config.yaml
arch: "gmlp"
vocab_size: 32
residual_init: "none"
adamw_lr_other_params: 0.0026
max_steps: 11700
batch_size: 96
epochs: 43.1
weight_decay: 0.1
adamw_weight_decay_other_params: 0
Rows from block 2, named by matrix and row number. Rows with one number belong to one neuron. Each number is 500 + 25 x the weight over the matrix's rms, rounded and kept within 0 to 999. All counts start at 0. Numbers have three digits each.
# u: gMLP up (value half) (model.blocks.2.mixer.u.weight, 640x320), inputs 160-239
# v: gMLP up (gate half) (model.blocks.2.mixer.v.weight, 640x320), inputs 160-239
# out: gMLP down (model.blocks.2.mixer.out.weight, 320x640, transposed), outputs 160-239
u.438:481503504525452501535480486503468482519474493488485517524545513509499514479509472480519503495528504492477508471505535491558495476533499475507534462507493465519501488511470491503517508481470506505499471502498487501539521540455478484511546518
v.438:445520466481535456524443533493483539490514490460522532490499468539527501506500472542500509492516525486476499494523525485523473463497458488502525524493497492512500528497519474483519530505499501505534473510513524492483556528501474502490497507
out.438:543501493501520481506486504532500536484550526489502479539494513516481481476469525480505521515514524505488496450503532481523498501508538503474500496494469475479487491473487476481490502477470520489513497464492479535494485461510500458533507505
u.439:516564497457514490538422496483470507477524489507522485509486531506462536447524532494496576506524554491541517474534440515487506491524527529525477500529499461502547498492495503500499525534504479499486480474547547449500484508535499507524482507
v.439:458449506533457504461528531504441513467525478533482492479517489470513488517485495485450450483488520485512510496472460456478546495459494470463500495429509480481476538486484506522472487550503531500465559493504495494482491541527498551478505467
out.439:486465458509457474476476492488501510467553510524471481487496503469516473521480488479491502520552476485518522492509502503559511525518471477446488485473490495508502502497515503505485542462525553536524500496491492532442533456517466500525501494
u.440:505487485491506481489500506459546531502535494501459503529470487531471529499543461493515510484494505506493459463514531485476476478513541514454479463523513522561525520525486480493522497464519526483492524487536497517487495462500456484480517498
v.440:497527542496477502470521483543471504521440474484510505492534528472471506498516503507509505479493471471473472511467561485475493539518467481507504536479500548489453476514464508452515515494474526484474477512471558491507517540477486510497541529
out.440:498546522437501457486525488504486500504520527540497558508496527513487472495553504492534504467488504521543500491494474502543480510515499503461531530458487504451497480519524557479542506430516514520505496532513497470480513488518463507508512528
u.441:537493554470546503484491508471461551508517523503535523512459498529508505528464511483521456505497455463512507496477520492505433513494534523519488530504472557441477515467520535501517505480488442470468497526438509521544500488508513461474474511
v.441:521457485534527550519444471526538458494514515472518501530475467517502513537506538500499554480489503475484524531553483505481505505533526502507471516507534509509548533478527410476512501546525500532504487517542514503451500467492501479512506520
out.441:486476482518524459505487508507542498520507481520526490532535533513498477520481457519489501536495536525482499496541482537518518495522482466506526502541481530489498499506468517475507496497494461449495472482511477497524528516491491509535492510
u.442:503501515533543461485517487515496510510495496537484553525453485528512461523483504500516460467487482492494470435481469474523506538483509478535533432449492508520445518511506503496530471481493514506526537497503459431494474483527490530469513494
v.442:433510474490481473502518510497515493509490501489524504472497483518508500546494516523485470499490529472493493475439511535527490477501449538486525503478494560485534487540485461493489484512437500493511507493511528465485513516463512514504514457
out.442:501450480520496484469518487498501470523502462499483519542545454530500557530534511482525492489507470516470476465467548522523458532516459436469482520499501496548464511478445562503490485537497487523509504461523508517483494527503449544562543489
u.443:498534492495491514469515448465444498489509489500505500498496541501464458482480495478509507507493487454460514513447523466517512519512475516493497499461522533497468464495507506519502484484481447482486519476480524525486507503506495518515478480
v.443:532539506509473524508516489509521501496472488502529501507503492490487533511500482516527478496473526496481512534482537522509475522474522512513457445425513503508488446472524492503481526522488508475517520497530485488495487512504534513483495489
out.443:479525510505529481483499486515493515462505495508493506483473497513467477493461482490510507450515488537476501477563478519512497535496500498534482489516511538488458497507458487539459481506521536470511478456496468522534510508496516458487497477
u.444:454421489496443509490425523516468536462463489521503488515552531485524511481511511505484491506566494469495519484484460531485481460537527515487519491511508506502475516552557524500528543476482494558502506523493491501501508476521505475516457499
v.444:513495523514495503520506491503443520537445513508490518545517579517494507504500483537500462526553522468497532486512457524444486502505495524493454461455551503528491495491498523511488445508488516556492485521486520479522527474526502527501514476
out.444:461481485489530491465481475497485509479503444477546494492494526508516500504520478461542521474492512524495478443475439503483514525509492546447509536506509510496450503502511504536520464474449522439524492527518469475492531479494504463495458523
u.445:497526502484499489499507548491493509461503477521468543494509507511504486523486482501504542479459508473470511487472510579536481493481519442525546471472449517486499497487477524456489490518457475503551474459468537470473514495525485500505485471
v.445:527493460482498518477545481497488492456517480502512543478492536478507504479482485530480476480538490512503499497477538504463501503488532574483475499483479534474494474553488536485496502501535528520446519463464547481514507497502472516521492475
out.445:459486524466467494486470520473494527519456494519485512493500503483501503486532504453523543496488535510461496508491506505553487497510473515514485528494477488490469499493501520458518470517479477519468490526474457516501484509486514484493498480
u.446:498481547490497475480535483522456498532503480488475500499517480482514453487505487499455505513504547480470467478495521439512512490533479512537478539545504490488478492477518473493521464494497475502533531501486533535481509531509485464498473463
v.446:522511509531446547539544488516557511445467459485522495520475455519520530447463496528521489491473491561465489531501482493455501460490506579500456450492494529482524516539497522516466532560537504471492535494519502449539473473541517543518483499
out.446:473510467495428498512491493518474542476446501508466516537519549533433455531470487453527497474509466494474500496519475541501500497482510530489502498516485513496484507454503516471467505500508498516530473498469532519502451519509481462517494456
u.447:525468475545494515514504432539526512440515511491475541477485500436462522479483524486501462514458512473535559452511511479541542470529579477495527541528538494502498500465471483499481468495467499489539503555444509505530480495446534495488495518
v.447:452571511518495447541454519478465566486479519518494538506509507506469508518512500519513517471483473512463540522463464522503544504528526547498461542553466508485494518502533516463483514511500460504475488512522520452552515468528499450471488475
out.447:518479518472518507540484476472486517502479512451493519538456517490525516505504523449499482498456432518519489476500479512501493485524493504518510530498507498497478516463454464531469520486467510501452463523469502520504521512474562501509486482
u.448:470480457538516537474492471529490474478510509553504511454529460512547447464491531491480481470504508577530492513477516497552538468510483524483510532503468536506563459527488514515519528456498510529534515519493519531503499501461499515536504536
v.448:466528524460517527507493531512536466519549500512508503461458517491503475452540521479501448483518485523499549530503465512441537523496522504498497454495536538520496486503494511468494534474516529513527464485515522492515455526548486503516502447
out.448:484470496478499475534528529524472479522502498525469451481470471466504441504491483482522507517469499488508487544515482517505519425480542532537482508522498474522483527484513479481502524514538511490539499477491526468516509441518542504515529527
u.449:484479502462504519464487497552436509487470536492492486510519477478502493513500491530478541523515489517501475468496535485495475466453525480470550509504535561472497507516502515492482501530483532490513490558525469528522558452485491536500505483
v.449:484484518470522493449504541558488500447508520439474488495510519490496453538509497529493458464489535518516505524485504520496495481482474516491516513475482494536535474425468498504482520507442467510488527485512539519498512517512481480497466445
out.449:521469500520513471491466513520465517478504485509487509478535479521504506512521531505494491562537472526555450494495515457523549472511541547467552495499512490516502483552484483546499519548522492514478535481497488443526522519487506515525539512
u.450:492465518490559499465516507559532524535502532482487535545515506477462507498501494525455500498474503515483477471483503475466488499494519494510508512528491461528524526472521484511479515477542471502508555467455486511516547501483495527445522478
v.450:502507506510492493508512522487471483535482489503452519541512491480488478512444501555523537506528471511508461540493509508502496512495485504536494529477524514493487514520557473506469527482513473444499496486473472548527506528475491549528461500
out.450:463550457509472469462510509534488489487489476461513466494508497507457519509514493503471505505490513496474497489522485480484492506476517532531486490511501520474490497516498468493466508504462522525467490501509519518516538540486538466486513529
u.451:500523504530430512474485486478468502527509540513524501463541510514558507525507530477493512487503523539499450523518490491535495456564507481527540510517525501507545508489473511492504514462443494514520498550469490490491537506521492478496488515
v.451:487495513462556537500502506519501494461542503475522481494473521491487504528505526455466468511521533450486509491496493476509522528492528482522518575515436461496525477513538467546524469483496479460528480487549463476508556516517517476500499506
out.451:463518503513510523519496479515507533527524483501504519474533501465507483535441507443469483464470496518507482500463494549523487512548496477515500527489521496469453495527454531540495514468504433449472496546521505500510524498465471468466522526
u.452:498467482518474488517494473516555519475505460524498513508507515544477523491510464527555532498455475512511516491504515527474508489493488526500489494561487512533532467513485489493492544514479513517513480440515492444528520518465491486509506521
v.452:474460515500526497533519492512517473502528528490520508517530529493470491474568542462529451498503480494516533510525490514480512550517484479460552500546474501481486515527469567492509524476501507471505466501500495483502497481518496472525533463
out.452:584522515519469475483480516471509491529530524464475509467520515488490483475478480453512532482472518501482499577476498474509488456502497521496529520467479488489501512490504477491508508513501542478502462476556487487489509524489491496517496506
u.453:530520496518432507512505500501514472514519500486504480479508505485519508464498510521480545477509483521466497483521460451501484456509512526519515491502529491480490501473475511497510522514504519496500521536504501487514509488486539535524527525
v.453:465463488489554533539479492505537502540478500496477475463486497500551461460523511522505481493491504443498512497508458501554463489479510517473459517498472548484523518512507487468486520480515508491514487515507493456460484499492507488517507487
out.453:505523527496505527497550480520507495499518497495476513511504513527467505520477492499467528460482558517532508494492513479499528488501510513514503530511495500461520470505510524530447513498496484439543480507527466477529512474462510493510506481
u.454:476470460497532500489479484493481479496500456503470509438493532486522489513484566486482494494494467550458516464477509490512530526518480471502476493469502473506502499538470536484503502467537523534521494438464523481472471475483485505533542489
v.454:465477458500526512504484473432510505474528482486465530513503496501520508441500511513493441521512517507509480538521478493550523456521437486513524493520471508522463462548492478492513523527495480505522508482494451517500511510502493513505501552
out.454:545476479514521528515516476504477519551505517509481509516487460475480535522560529479534499557498495516526489534465541452556522502504504487507485526476500481499478485453532505486462475514543495507470532483515501496482480531505504503500511473
u.455:532517498543453483468506513477489543516529516465467520520521489455499500475528533500503524509524485467525487517487557476495525508493530503537493501487523512513483501503515474509508481514477535461499473468456487515464491498491481493470489492
v.455:456484492514476510471484496510475509472477485504484476534508501508517530500482504483477516477498498494511495508480519533505543501494514478492515520494492501495496527477459515437497461509468463541494470503486512524476486499570499494505488500
out.455:467491487502500502493539498498519439550502512490505479490484488507499474486543497476499550475497538520509504528500517493487510528517474551472509493490512479494459454490506488501497525471486467488497512506517528513473452511478510496501500509
u.456:536523495525523478522477510517530515520461538474521537568520505536536498492480535488482485459546510481521451459547512486523498451479516486519513501496513493516530524514445465479496502523477481558480510481513477506530510490496490544554510534
v.456:479499517495520534502470542469447517514500532482514511476496508449479521474523499480470497516486517520503512502557502444495485486491507503493538514474457472464495494509515508542451481503487481514507474480493469504534499496506499521486498494
out.456:470517497468476488516540516486506508466539465464470480480498541534456477513439453510483520536520469467497502507519529485513537507480503485511556464517486493461542473537475484532513477513482476494527492527490474529492472537486505502508484508
u.457:516506469538502560484500488494548492494499468519510518454489504500505495529453513521483523520495508471526467475525548507484502521518510501513526504510521484466465524504474479508527501481526495500504473502492507473508518519480481496475544439
v.457:501517521533495498491479518473475451497432513524511515492478485501529528460525537444480537453497489476482478554502459468519506500536479477494529500482503506500510501508513472476478475496511500428488496512482519474492530536468499493446453484
out.457:514491527493503547514494526486516479504477536530481541509522507525515532480483507532526490473515491505473458485504549525505529491514467515470504521468533476453486495460511475502503496490482509465521490500495495507483515499496484529499466477
u.458:453478509515463553505469500489522512500569497507491516514476473507483497508533489504496531472506472478451476496437541516497485475492503537513535534540470482522511516521523502512518532467487496500527515498480492542509486494477533545528445517
v.458:519512549517525520519471536510471535542515520457496482523543492506508467521502498479497502466487508511518515499538489509494485503517500518507498512504504503518506487503499528525475501457516529530551488499510462472522488531523496475453519476
out.458:523490463513503500483497507474543428428520508496480503486473492484504474476538526518489521481490478495524544491477527540457510529505496512549511506526557445490523507522513509535507522494455535507476456495489501535476508536465470499474503498
u.459:495499470517487506545451513503537530481521519520518530490455523470496512493461494536498500507475489496505481440463495524510554478509522511498502521510492495495504472514508479481513482522508534462533511479472496468477521536485500516515512523
v.459:511517500451545475489483518493497482540475518502510521473520501479508498478490467489524502463478490481483498473475543503482539460497503492491515519491515539521503481502534493508533513513481538503452493514486466505480500481480516509490519471
out.459:501502486484512512488465538473498496537514512538456516509509547494466511498504486483516548511515506497488514495496499523480497495517521474536500507511502469498494487506488490503501492498482497477512520477511483522484532521473526521503489493
u.460:497451507500495503500526504478524515504506487524492476513482461473462480501550496480464541501505541518497498474557495509470498526542496518478509502495509512518478497519497479519487518502519546510499527513519513504510498544472524532508517535
v.460:509516541508478517518485494493456504499497521481523485483519483521460514480505513483490505513459518505538482460487499498487509486533536488536504487503511500496463492518481507510491481519509507509508502491484473515509505512486496549462481511
out.460:505500504492495465500496517498537450487461514539475505476503491474530525494493535480472490486480458506508509477496482482488484526507526513496488544480498530493520533529509516497475478487500491486465480480513528496488522537528506540491495533
u.462:496504518498503437521516539533463476479489448494549495509543462493522527512542533532471514564484505504504490486555537524476527499534479526488450487481518502463502509480470459526464458537545501479500486522490516503480512537504468510519530506
v.462:515480526522445510493530516501460470488511491501519509525559506519498496559523514499466478458558513480489470481494475496500485492539502529516545543526481505502523553515516473540529511511518521501477559513478495500438484509458514512449508516
out.462:472537491485496476505505519500508529485480558520524488489533526514530565497510489476519472533513464511562543489502502471485502535562482519487442491511495482533491511506489522534471520493462541522497489511485483500525486475478512474519463467
u.463:529522521502532510453452453530521503498530436449498461526474546487523463469480450447489518493514515519521495458540488490500458464468476495508477500533507466461504495492538522489470505520498521516527469521558519496523487516485509510503447520
v.463:429532487479528518497516537515510445484516518519508452499542498497511508480512489515521545531514522468535474501476529519499530533529486490529530482450467518481453478533488555486485498531515486535540491467473545472496505501451486540524536513
out.463:495473493488510516468510523545530484472521533519499515489503596438477520513491524495513511508487456502482486514467477536481468486496487519548510547501497532495507497555519484536480519534463574449487533487507508494479497429530492520501489520
u.464:502485471507471516471502535496479504540535478460547518484491488475494481499524504504478512499506500517497523505482460501480473519530478481483498489526493471475490518511491500483478488499491517543498513471477504528489499507510492508485508536
v.464:527510491495529512507463478501497508534496516482507497510539496459514508511516486512521478483519499486476495517490497502529462511503478488494513508503472483493510520518485499495503513508482504498518513505517493479489504487503499498500503512
out.464:504506516498486522511510478493518539469472523473512502480472500484503510536506479537503533497510521507488506498518487506468514486484514506504477497464503539541507493482507524494481489492530477501503481486475514466498489514479482509506506503
u.465:520490495479512495533508529494511532470498468514504491458484515510497494538497558470459520538512509519470503535509489522502540527459513457532503487517498473488508466500479505502512525496473467501485495473500569530481509521476508481544515538
v.465:558462489504461527484476503487510533545468499454519496466519477526494469514488506512508504486479475489483478521504519484456558485543534519447535532542476494507518493500469519491467485548493457530507497482535470522425489497468496541503495539
out.465:511511478497518455491506516508477516467481499467485501461542483466527530533496523483493473526531475451471459493492511489530467507511520504491487482476485478455484545494472499456495478520498525503497512477501481515469475473477542510494505500
u.466:499540538506502510529474480528501519499532488489502532466505462477504509450517509533481494499447487491533497475478545483493508496485516514486507505436516528502549517494543497501507496530513524503487507501491528481503505531474474474480519532
v.466:511526480475473539471483521495490513470433508462526460493507527537503476507483512473504510487480488457492554486511519510503493452471522444484517500495532424501513527487502497457538487526500492528482489495511478540511481474491517527523524522
out.466:473542484531493481505502536451462509495511527499510466493548457498489510510471499460533485511533522467503475479461502533465479533513494441484505507481475509496549523469487514492522484519447509469486533457505502542516513477497482495495485522
u.467:458531465531526508477455514529515478477483497482523484488513486517487473501532496506547521517507510510478492494540547502500525464462495506490517534487495540513507504521506476474495506501529530440480506499497509505508527475491520460482503507
v.467:514506489512524521476505542486498475495517480490527486480519475524533487463485494551478509485545499476495532527488497489472473518526474531494507525518482486491509446515493499470515502534528516523467467486533508492483520502509511552506465519
out.467:479511513490506501475483529525492485539508534547502504542419480542515486521508466477553521532521487532531483454537535481515461506510533474480505512527501482499495523514472486485518557501485500457513514481490504473474529460509543478537503518
u.468:520534492470462495508489530522480488475481498512534427503471522529506559494495519493490481490472509477478566533574530549519511509534472508454531508515487482478498518520492530538507456486489472489509470519478524514507474485482500457464456475
v.468:517479501516518545473493517504516512480548509456505491496443499549507481449447473544475490508506518504490514513485494504494565454510490517513502495470473496535511517484479518504485506473504491485480490495505531483546520525478522481457476531
out.468:509506501488547522531483512527493461508510524488504469474511510510506481496545525481487493501496504484495464516551520502464473545554528516482505460489487491542516528503496519535531535488479462505491499496544449549501525461451520517475474498
u.469:486485509572483485481518500546489521515486486517527519500488476500499495522520506496527487511528472539517472491449483502468485521471497486494463565515502489502504481497477461482492482509459473538487513508457490494464528492493496489485486508
v.469:526490527495503473451523457533498485514491492499496506508532513518495534529498528511538527491536520469491491514513494501472508507498491531497494512540478485486483516490489494508490530509462520486484488483498498531516500550498511465497509524
out.469:485506509496518489524491519509502521452514464493467477485519495499499481532526497539528509511477473493508519525489520490515499508493488518485484518515522483514501520491554508524459495543492537485492509508457500504476502467513512506493502487
u.470:490513502478480480456480533495467523514466535491477496476562526528478519502496499466496496472506541527454501493502522490537514480501525466533541490486496453493525466515463498446495542510499512512534506483525458478485516452490471506502512513
v.470:506436529503526496513511487526494487495491476473497484513501519487504435536450506486505471476545484456534499532517506480500470481487468470481459525473511526519489506501506494510471491487505495478494466493460531523504529521504521466493522502
out.470:518459496509527517539524500503506480476505508540519506486488470509462491506501541504511476514507478476489514489457530495518497476494506460504469463506526505467516498494516477499537516533500520494479467528493494464495536506496495513505481485
u.471:498480527482476497531509504485436462458483527462478512507486528473482512487506475512521520476500463512479506524509517545555476518524464493457425498497541498490491489483480494506508476519541546519551529517541529488476498524502535466488445481
v.471:515514510463543504464537500494461470516463467495525474447515529559463469487504486493506555443495506492528482487478471518480547471544498480451527473529465494464504506474507514511473467508513489497491503507509444513495494523496518479486546481
out.471:513482498528483481494510504513477532495497488515494490523492538465490491492476475517493506477470466466478472518473505548544494484547520476515485500479468507518496486476506514479507460508481506588485480527457489479515493462514511498502445522
u.472:507521550505532560486450484500458487481524500458502502502503524502554546480491450508504509526518493512516492513495488550514473512558502529550485519469484464474540536478498525522521501506514474534551506471507552483508520481461507514413516509
v.472:477519482480459474504467490486478496482490488490510497473528492468522520520496518474482439546504485478476526486525504530482492535534522539472486491527497488498526482511521478450474491498518485479520523487509492498516503512469517425563536465
out.472:522529554524470518496503535551477522518530506476551491492482462488471512509526493472515518479497520488498493502501500489512505538513508476479479495523602511485459499514486489521513532504564477485505511522512500480465500490513486521490558514
u.473:499484508566517507461502495486459550511482525463517471555498489556496550527476497503530528490514475510498511523552488510450489510460499534472551563516497484517466533475498497518475500500541466502452477493477492489486487500527470489513499507
v.473:489531482490467447467541515473494519522511486493488482500505485492519494482461497520566531488470506486456489484501483537517520494555456487496491499521521534484474482511577483477527495533490507479496499513483511499528523474485466506491502524
out.473:516508501492486505516531474539523511481498490469520470507551491496520516504586490464513491462511461491521489496513501517497526499468512569481473497534478510500510487479495512495509546488512520481484511546454568460532497439497537465515550505
u.474:480505507498504486522458492545465497489471479498484494511480489514493504486497531514541505551499469498507483532507489507537465493489462517542499490458510480491505516474528457470504513535512519536514470538520519482493428523515458510487487496
v.474:455492515505525482505489544517466482471541514550509480494522525486496497521473467515533498545452470544479466529483494522491519465509522511476470500505508488482526486495448513520474469501507479494493499433463491510520492498513526475549489491
out.474:518443488499508474441488527483502497495485508525504478477433490510504461490507503517485492499489422479494528499517574539489499538485533464537474485515509505523483511527495494517458488492504521513497507514555474493490497500455518488483495521
u.475:525495522488499457503525511508521510461511503528515511467534516477497477475445477513493527501504488527490499519477488444521515498535485517439464544494511496531516466519544459541467487449456527533481486484526515459524510470552512491523443523
v.475:452474493516504544511489478499542492463516519513485491509499501510489508462529533481497541474534496512513499512481514469491494467522495483516515480509492500439489509533491530485478503504516489500502514515523501516521490516486454458549521493
out.475:467516481485493515526459547480533481510547494531525483527543526477528507482503523533496484537470519498555486528483460488500514450471477559470522519523475478491481466508521530502493506531558481528572489536539450487485522454501506509486515509
u.476:502491531535509533463482504509528505495491491503523499446493494493479496494468508474503516529515531492516488471492479498519541512457504541527479523500535500496490465462454465513487480523459525521451458446486495485485556501490464489463493467
v.476:469531507540483495502481517507480518506494517482473426561495471470503512503485505443464523539506479470475493557495518476485522515505459486516524519496482506515493547530529486506469498533458477512458509501528492518463492535549480524512487511
out.476:524498520529532537494492461517495490517521537494542502503480490528527476535491485522499531526516494513485465462537525476529546489486484519507518568516501476427486501503501495523531463498461489499498527478488484501511514501499474456469474487
u.477:483477537518508487517547456502500505478455505551503461519504473447457493498461517496551460510482552480544548485523500493515547460480493513511483528548498488523527533494484516501490500495490538497515528500517490500536528490497458509499507469
v.477:484493498511536562512479461493474511493503501522529485500482474470501509525474473502483500518507476470497481479494503516504500495495471470478517496507490485500498502490530496510464501514462466543467491474489514515516480507470515490503500497
out.477:503519538525452496488482461526554540512488505477493502493479439538530522503511504543501509463522499469480469507515487494482472510532492555484490517480520514495517524516501493471484475506481505501528516461463473526501520505476496540493520530
u.478:527494493497552519510503527489554517468493514532511514492521517500510467507545535473490506502532489481533494500500481532506511523508461557494461465519524472462539484517467493478508543542506519528493468495504478472479457501499506496472543479
v.478:454522511533522511499469472459500550492530515495462484500494511489470516510535495458474525490530521502502525563471457458521491498491450490484500528506511512502534493551499538511538524505531506526540466490449463533499493488507486464510476520
out.478:509504466479508489490490499516502514477511522457494501500526501499531530489479501549501483510548524477485467485503486481512533541526511455502524493499480498537529496442536518522499539467511497459497532514484512504534473479499504496494524517
u.479:515517531500497495500498480483485503535490468543483486442458478532489486496494500565509528512458492471548496493521485473476515505478535505500493458497475511480489496469490537515490523469503469530431490451489489464542497483511513510530518453
v.479:509520502460485473487504472494486498463496488528472541471483480497498467524518483508434488520430490502462506528497508547503522469504542460477513458503456502463498506512480493464482533519486515484476523475487551441470493561548526527502477525
out.479:573460577506530523512521482487475485487478506495450561504460502515524441523478533502492493491487522522462518523525471485495531508495535526514514474462519506532501510464496550488453491449506471474475506476486502484463489519489542463500463507
u.480:521482498490476515475528491529485512517555550471509517459504560509485536501548532490500468508505513482499557476499492496515506481538492510468493503487537529502493465457502506467510480457517521476490499505516433493489528463503552504509481497
v.480:484513527500476528508456532518478475457504484496472497539541529499515505549526506493512469462512536507519497514490534485504516505499546502516500461509485515492497482486467531518488471513549499494550500547479523531508482510519518464496474491
out.480:537485525486535476495505463468508451471521523533488531491529503506448489461529479516495511502502510516528481487471519540497492500508490515491476494493527523496445473505471484525504488501519495487551553551541486494490545492511470508495539554
u.481:478503476491488516499512479517497467501517474493521464483538490534486506516483497486508504466514459509497518463514468506470525481502451525502509514496500509495501494495496481517530485523453522471481483511485488484508542468536479460543525456
v.481:549542496460500538488498516499479503507496483501515528485529494505504481519483515501455519515527492475514510483493491508505475545520524462506446528487491503515529529542488530511520503494475521495523517503521498501529484511482461493478465493
out.481:518535501509498484482505529522481547502483488480469511483490501483524506462469517496499470495551499510490511503516512482490512515518463561538527480521485477541498516500487508494517483524462496492487519490502516456456468504499466480511500511
u.482:506509482510501516477507487435490495528513499511504473497527513508523511501505465454489528511540468506528479478495481502498505497535539462503523522482505493480502496476473472495534546507494504500479540508511514495508483485534541496511539492
v.482:502528502482490489473487522474533516517484505484533483489487497488492518534489520499526488504460507465515569517493491512485503482460495504489467503467488493497477491473540525545517501485529548509479510479502512510464510499526529500478482465
out.482:488486550487512532494509477493498464494470489503498513493483506523529504530484466496494501520505484485470564477501490541527466486557470468468510480537468528474494489506527485484497498512530496498490528502492480526503552506488506471503484483
u.483:514503527428519474495499521513533478488493513519498475499481485530535535488552494549471487485475472548507490520505521482490510510503498513529507499462474555474508463542471518478481518473474499513505481502490491520481507532472497509453466458
v.483:491469480524483435506515511498485456498509476496469478451504485442434533484514480463530445514567499485500467520477532504501550513490539463496470509482584495490515517537515536506495519525454507444463547447515542497492501515542498464536465530
out.483:496471504496533467527528480542506479517514512504504523479486428477518492518474504508532471481523476503453444497446506489551503509490519540486446508514489500505487503512472527492531522512488461472483549501548506524478491506496536499496486463
u.484:488493504476481503512489532481512446481515512467528525506486480527510492485488523525466488511494459502519502484523482539500483515490507526546518501492467498534501532501532533508505477515521539483478493503497520482484458548524448476546538472
v.484:492507445496490528509504495539520499527534470498507459455558505538442481515470527497530514540548481466510482508515463468474499530498495506523477491532429443493521473553549492512477499508488526495507484474473509477506532423561475488444456472
out.484:454527498549474492450493484494490554526470494479527475474464514490509522534516522500475463439494498493489500515555518499481454467453487515527509488498548520523500485515543494505527539514475489475488482491491517506528484500509527540517499530
u.485:512469517493500491466531477531497504499514534505494518525468514486428527501492506497495489475483521494437506529501454531524496475543515495493517500488494483479523474520450539498490519500509485462498511541573479493551485498503466511524480454
v.485:518503545504524519504492496512497504464450502466538461511472480480552506497475495522497528500502506481544482514536520465486453531483508471498510468435532504544478456509512505480488510532506508489517533471493533498505492448523451512513514481
out.485:513513502483503505518518520526500515491440490502514514540509509488518500496513540486486519466504538549491467504501519485501453497454508519486540501484520551525514449499497514473499494535464517499488516477526540525450530506461494454509502495
u.486:473502492497490485528498520483496520521489477511509459531527485525466468498480501532468543525481481487466515480508523501471508499494460485507487447519480495535528496468414489509502554486534483493489500512463486500502511481490508500513503516
v.486:476486477483490531461527474491509507527489480492511500537511520511512480544486515470500515482527529489480496528524483496484502462491514534485510497483511502511500459526482493480522506481468484498509480473483498501471471491472502477531481528
out.486:491513496528541514518534472476497516531491469490490499499495472496441555532558477490474485480497478510476500517504478522480507456491489539481528478508494482536461523516513506474508482507529475465483498468510535525469526498469465493522517447
u.487:509509453557505484430536483489489526474468540527499487528530549514537505483507488499539477534480513502471533490473475514581511536480522479529516455528462541510559492488483509499503508535526534536521492493443503497553502484454510466499509483
v.487:503502489518509481486508505491505498499514514523522458519483506512546506520447512498432508544473517476511502525448462506522527468487544472504473452488446452507539489503500443478508498514473495490528490491477467459501481503468508506485512522
out.487:495546492509491513485518489480434512508514523470476520490520493490538510475480519493485480494481515480497517499427461537492503491531478474528532541521467506511475530537486502513475500488564506528516440477514496509524463523452509471498478499
u.488:493516545513534473450530445501509488486521518496480499521508444454524477503502501474485519448485438495483493483533471477466477507461478443542507535506513490489530494567470478510471472482531488498477497483541491545458547453535517515458538486
v.488:550498507518527507541490519491518487430461468532481493467518504507453505434452495507527490482483476461515489502519477506462489513520486512529479463486468511526511533500543504500534486522489540481489499463479467527482474524526501488524490500
out.488:471452501555538506458516493500527484489514514488462522484489505552473470487487523518530504503535563486510503481510469493474531485492486564547488502503474513471502466504505512545506543488548503504441511537488469488530524548524469523522477508
u.489:489510535504481505489494518573480528493526530514461521475516483524520489503482510480517510458483555485418500496540478533504540474481549502494484457497540505476513487476516464486509458528479511496526522509501518519522499438474512497479480474
v.489:514468500494445527496503492504514508504512484498492504483483498506502522526576448524504529479467483438459461535535517496507525490454506521454559478538516538477528570477501484466446544504489517536557522491474506490527469456494457469504478456
out.489:498468481513507475501467486496429516533470496436523506532495485498491504495514507431517500501528503512519507541488520497522520453495470483501523528492521551496541515506482541506471528489486529509518503513538533540511475475460465532507493506
u.490:519505499502524494479493472470476465454505522464512476483522504476525544491523514493497563477507466499504517503530481454486484469508469491479508479516500473471488490514517553463506496491498521495442514507492525451518515488503534501512496520
v.490:516512501524486518501504507468497502463462485504529477537499474532526513514513491520526505499478515524502499444499475444500487502486519474507499480535517474484469459512501467489510457480518508505487482517531502493494489504468560510518539528
out.490:510520513481465525502520462485538487485515491467502488529500524497500518555477498513481486531518484485525542501515507518499486538502477477549506452490490506476522499465481481507495489534496491507531490496470489498551546499470498529506524500
u.491:511407521483506522528516513513493499499507482487475524462494485451479525474548492489538476471551461514521522528534548484503479489480532484494476481510516484528495484518474534501504542497499514487517525526486484490535508488477520498508511489
v.491:524491514491516502502451533510471497517473490547484522497533489516529505491507492577480477489550486515525488521506507557476479486555473493503506490519466463511509532455527531496510480511493472540505528515491471480521505537535474571523503514
out.491:504536507421456528522467512501497499564520497483468489510474495473521481494493500522535484519516542508499489525500488470517464525499521502503490508491522460510496501577490527459479446417509513504494512546519511498494464524505536534486512536